From a checkpoint of a small contrastive audio-text model: text encoder activation star_relu.
Rows from block 2 of the text encoder of a small contrastive audio-text model, named by matrix and row number. Rows with one number belong to one neuron. Each number is 128 + 32 x the weight over its row's rms, rounded and kept within 0 to 255. All counts start at 0. Numbers have three digits each.
After each neuron's rows are labels from the 100 texts, of 14976, where the neuron reaches its highest value: "fires on" is the input token at the peak. Only what is clearly more common there than usual is listed. The data: synthesized solo parts of chorales (CocoChorales).
# fc1: MLP up (text_encoder.blocks.2.mlp.fc1.weight, 640x320), inputs 270-319
# fc2: MLP down (text_encoder.blocks.2.mlp.fc2.weight, 320x640, transposed), outputs 270-319

fc1.458:165132095177060126127148151157142103149114168141100134096066129154179166102101057096138143127090094087111114106161164118155162141070144151102173118065
fc2.458:128169111129114140138139096122082122101151129094126123134137153097150166136186117135140158116085190116165078101231060182175129130176169120118119049150
fires on: "a4"

fc1.579:095150128096094185149151113053186148185174129165192110115129159113142173140159157077149097118080174165110083112073085101134111157112114082135143106125
fc2.579:129138100111156112097090174146159088094133155119048170179092116121122109060148130168136152083141095110118128110162160097161128155149124115117121104155
fires on: "a4"; "a3"; "<end>"

fc1.592:133140137169128152110143114139103154132085166126169071123160131174090137110134109124145116116052076081125197154141085134153119130111152104145150140137
fc2.592:148125108152135155127119098128116135098184138114145142117156126162112114191106148140131090112166165151093058050109187114137153149160120166150123089119
fires on: "a4"

fc1.447:122126165084179089196099095166116136154156115177105119090148129167175213091115078063105145222122113119110160126155120086202121159127118133145130123133
fc2.447:099105144137072164145166157124118161143204102155055150135108106101122073111068113193116146056123141159110148155137151173119089135106121144167091152129
fires on: "f5"

fc1.345:084109152117131109105159104102126205132123175082127123095117171187162154127085083140112108081184137189195128121125111099188084151165132110105151154145
fc2.345:170172078136124148174127123116140144187157143140112126128180093123187111160024109134152127075136135090103138139042147078186132100098128097129115123073
fires on: "a3"; "a4"

fc1.438:097142129105167090114092157143164113176108097119122138077085110138097139092048076117126131051197140149135119171164165076182081169118144106138156146158
fc2.438:170163131171087108140166111094113115109109130167166109185102108149173141069126105112138082079115175084120149137073158131110187174119125128142114129112
fires on: "a3"; "a4"

fc1.537:131105100129155119102149177068088175145157134135130165113130111133123180141117056146107140102126117119116179122126126132125094190125170115104123152174
fc2.537:125183082115084108092163121124107182111104142074070141079137159198146073097174099161165159082142112136140099172107126126219149094139121176144116163053
fires on: "g5"

fc1.54:165080085116139078107160116148139136115100170141155127185101114157125101150136131140117135173129104090108079119080117125147152129099157146142042106085
fc2.54:149097129084122130076092090147126118145075192145134102196113143156160072157107125128111123167131082112088080129122200128118100130178127126043076075156
fires on: "a"

fc1.388:129166108152117144067064106132189147201142152168128124123185142085159174126124109117132124154129149063105168067083135142145149099100116116136155201101
fc2.388:111122133165133170142177117115167094128105126111136103122055082132156061113084165121150162093168118142143166089134142119104116135051150095188106126097
fires on: "a3"; "a4"; "a5"

fc1.434:123111149119127062203083162034123095135084129156132060113126125169149151055085124146190161101130045134113163146146209144171110130075118126168100207178
fc2.434:179129044122143156087128123145158159116134173069077093147069040176125120134108137070180107139114130154132144168121025051130114129148149142102127171098
fires on: "f5"

fc1.547:159124155148079086149112088131153085130068149116192109135070159119094144187111202166163067133121138173153178139115088151132125121119143103134124137135
fc2.547:127152076137130110126138148179089153158124105146100135122094103090145099138178100101096146132177145101111132057115170133111044204109109110127157050166
fires on: "a"

fc1.513:172133164112179083132128081122133097104080122107161087089079178166097142103173094188134097118137096085121141149106092114159139117140128104136112170101
fc2.513:091139132148075139088096130179082132073122128144137183159151113129121085126118149151121079154126171109161165162112122156105128182160155087129081088147
fires on: "a"

fc1.293:125197206122181136086148180099130158091085136113101116130054174121116155140056080137138097105148114074220118105154155102161097104128132110122097151100
fc2.293:117106147136171112170084080143146099162124143136145118129127129143051085067119131101098141098156165178103122131193111134173184118063184149089149127155
fires on: "3"; "g"; "g4"; "g3"

fc1.31:143102157187125077081125038128080081147140146116120093161076108124133144123116196137145125126136110137113132147128169163150143167147109149148136183110
fc2.31:167094127143117099097143096191147071142113140121118156169095163139112118175197062126150094175112083138139175102109090186162110135115189149119132138166
fires on: "a"

fc1.277:145131054127112158122102147116093097084073091167118135183141140122123117165179078157177141170143114150064136153133116137050083083137085122121108129156
fc2.277:150123110160141211154154068140124149120116160168119136089183131135188138122109112086137062111112149112104094118137140117132118140180061091134122146113
fires on: "a"

fc1.495:137119086146186162149094083149151162146084140117171173138121104156093189081197134095085115085117135136136079112071173125158150155120137126104190165112
fc2.495:096161124072125115100088092129147154116126120119143137116081168116113080123097090110123138083133131075145158116173086098133150154162111132131173130143
fires on: "d5"

fc1.336:185167101086134142094164160115096149095131095106110117113108165086099106155133113083125061154125138117144152108098147095131078116110137090131111123181
fc2.336:023162107210079104118167113139110092139087126144128137095139113168152128159072185183076133073173087131109163121149111165156112117114078132151124130147
fires on: "g"; "d"

fc1.200:160162095150150076124110141076170135156162174118133138148078110137165102071138137105159091092129183154154124134167178094180141157131107157072214054184
fc2.200:165186120162097103101095123134131133077107138081144126145179104146128118123064090128099108167179190158088095126102135098188160147104046113130162139128
fires on: "a3"; "a4"

fc1.411:160154130105179205124123161182120135140132108104170143074160168179157163144135120105103098106118114114124094123110212135109100110125153142141074101164
fc2.411:115085121142110118175119137110119193108106192166149117128148162179172107123110088086114150181153120104117095138116123161093171150185151119139130095122
fires on: "a"

fc1.423:141144188111091156125167127110227134093157156149172178131080170105106077141120143091102096067162074084163168119091121136138093115100122142126134186206
fc2.423:116111119118119073143092103161133081097110131128132137142194131183126172115107161119111126115120105146112090084123161132161103200077081124151208146162
fires on: "3"

fc1.584:061130131172172160127069118063051092057155154112122175121157152124121126109082150121124176144188128172191161141114207100174132184165137135119185092173
fc2.584:171155146134121112089195122188195151124070092113110140118114071131111141149165090070145131067168150089119102123116124133125131129160099128158154106101
fires on: "a3"

fc1.106:161139148148134081163141104182134107114126102118136119060112075093090132107140115145192192172161147142186103137189131139144153111110154162111100147129
fc2.106:098160118103188140183082151065134157141059078115129089125111100150111142145111133081142147150132121152146088119185181159138130128171126155064107133122
fires on: "d5"

fc1.574:125091114105122116100097133104146132118133100117123085140132105119157117187126162133113141144180144141111124081096145118227129062140167134131133120120
fc2.574:099127123113150166159125152121165152126127115120143137136164148107146148129070119183084161130125073170091089153064144136097156077119117123146103117128
fires on: "e4"; "e3"

fc1.419:076087123105115153172155144204130155115160148178175122083143110162153086179161152090111139157141061108122120103081145100114094091125138110104148087117
fc2.419:125112174087134112151129168119143106152089163160113122139164140170163122109169140120168155152138183167153141128104140109073133134188069116122153163099
fires on: "e4"

fc1.581:110155140143162122080144147057107123091149159171170140147108090149080179158110199176093134071114160097030163107095135113099143090141161076089098108099
fc2.581:166133127141094101141099150085117142132203167117144114089145141127194108137099150154138112119132078112171135123163196063175166102151133104146186179059
fires on: "e4"; "e3"

fc1.167:130125115126192170169140156126094099096094160138088168111135091134174057079102132121174111117142110168100157136133164152175147169137131105154158118160
fc2.167:112207138103076110125129104118163115110168130154118092124084131084157086165115071094162129087122153134090142139135120089090122135176130204167072132135
fires on: "f5"

fc1.227:105189116121139130162082130118172138140036135164131142160109173130100115132126105069124100160092155145184105108096120187116113115108147092098055086141
fc2.227:110133075138061141151149063091127075081122126080129124115129169144189127120106114174119142128085084149138104102082118102176065086134106164112147136153
fires on: "d5"; "g3"

fc1.98:103113072147150114158192185124125067137168124156134094118124153146159122087065174105160115144134094123138140146128182137093087173138141163174154116128
fc2.98:159102102097102163095161110142165124086111158138092124168131091120150053155121072093154121132140180178064159114156074074175151123183121096185141150113
fires on: "f5"

fc1.543:096160148107098151081147127133148134105135131122120163158102162155151133079035109094132099086106171167201105111128143131183153161132136086124161120156
fc2.543:109136119127179110116153145085123159077100159105143112108165063110169148095062089122144099085143141101100136125078158097184143152141088154180139113112
fires on: "a3"

fc1.254:122174137163075061151111151039088123117115099129138133144130156134132110133130136173163115118111163093179125150165112112107125107119108071087093147111
fc2.254:105177159145116178129123143080154181065185130109083162071076120207131141120113083152150132117171140173129164118096119143176081151126050135073136099121
fires on: "a4"

fc1.613:135097131119177135131097138081035075121155099061185091077106047140141132123184120092145123135110123113097116159170081098129181085161142134056132078117
fc2.613:184127106141123120117137175180104142093119122104171075153133148126093163126181119155082091130112142106154150174054152090203146093165163107101088128118
fires on: "g5"

fc1.130:117134120097100148152137163134155141134102103081169181098100125148139084107145132089142191129122084093124093172102190105154162174121108106099106144161
fc2.130:148150061140090119092115120127160136178163140179119186138161134136104068130128092142165132129142149073138176144150122115094107115134146121150164153114
fires on: "g"

fc1.383:083167097181068160112154129099136108110161185146173122067103115101146164082141087119158064158090163117101130079143133149111119126132156151118100177135
fc2.383:098133131118103172109100096127117100092134129123147113086147184166137098100115088195176095158121096116124146114127094138136120212147134124104138086124
fires on: "a3"; "a4"

fc1.355:178147183166198067108122094120103098108116075135183082164133137106149113133133194168136115138098171121125091107165161090159162131131116095110108179141
fc2.355:141069118096098163130099144133082124127077143137094098118119134176123136115102062124151115120122101146149104131138129103095060157175090167123107132081
fires on: "d5"; "g3"

fc1.349:163156125133139167119143124117066131123121169138140154164181109105091081153139155156081151133120110024099065144138133131111112167165157125122099104117
fc2.349:165103186133065184101120117124145192105071172121153143059181168120158127110090143125128119128154128111117088148082129152128117091167128160088137094192
fires on: "a"

fc1.148:098126134150087105128116073101109123169174166106151095131151137113117135111100159169111096119080109124083124156095081109179163154123149162155131126141
fc2.148:114107138104103074154103154081158147124166173163153130133146148109115096086058165113093102111125133153118142095172131098112144125138074131116125104124
fires on: "f5"; "f3"

fc1.626:130097148137132084084119129104177161216160142111149123060114143175099138102129118150114128077071146143137115174085113085082129139146154184111062143137
fc2.626:126138138160162138131126131112124146185101091083073160148044103140128126117094087095071115154179173122134191122131153115120105186088093170088087113160
fires on: "g"

fc1.319:093152141142198102099114117131120117069104119122138077126128135119062130090120125104127118116114147153114117133140108108103108140128137124100166124136
fc2.319:073112088149100148121079100124169139095137093116097128148191164118167092132118126126085215121092150122134168152131148096124136071185086167129115152124
fires on: "d5"

fc1.491:138131111124153131102148166150065079146153154105136103116103116094088107095054105212119107101132070149113110127143173111108144155139139126112117141099
fc2.491:132102177170156091103138089109094179146117150160156081134117136138082172156176136184129090081119141134147195201127173107120096104129175126139139114134
fires on: "g"

fc1.313:102152110109135128186117148116092106126134192099133076137142113110129120139142121088136177152103122124118168117115136142157202111156142193117096142109
fc2.313:083116128155157177128144114111102080166125163158173150103107131162134105119104114122181105151174150179141182109149148052088144092047162143128163127141
fires on: "e4"; "e3"

fc1.497:066164147116111112131170154127176076129096080124159149139092181133106097115087111153069176182095118120111092110052194130124169065120163124111161127160
fc2.497:145070112126108093119170129148094147130149096109165186117133130096101160146156107106179135133136151145174087138142144147158135105135181140135138101104
fires on: "g"

fc1.133:146164100187095151149176058070123080145110153162126128107048163105119155130126082100145159170102117116124130100151074133175208168124178189104103103084
fc2.133:117182105168118162119117130138143100121148116129116118067096107153107131076171116124149066166126099149149131136192114105116047156184129134138095140110
fires on: "a4"

fc1.558:168131153047094143103139152159117161090083148089134124109136166144118072102133101151122119156149116099134095132159123122160166154102117097120177153159
fc2.558:123109120082172111127112079111106153114152145102097145164108133118163160100086111112150162090128142129113186125149081141158244068103174147107120118129
fires on: "g"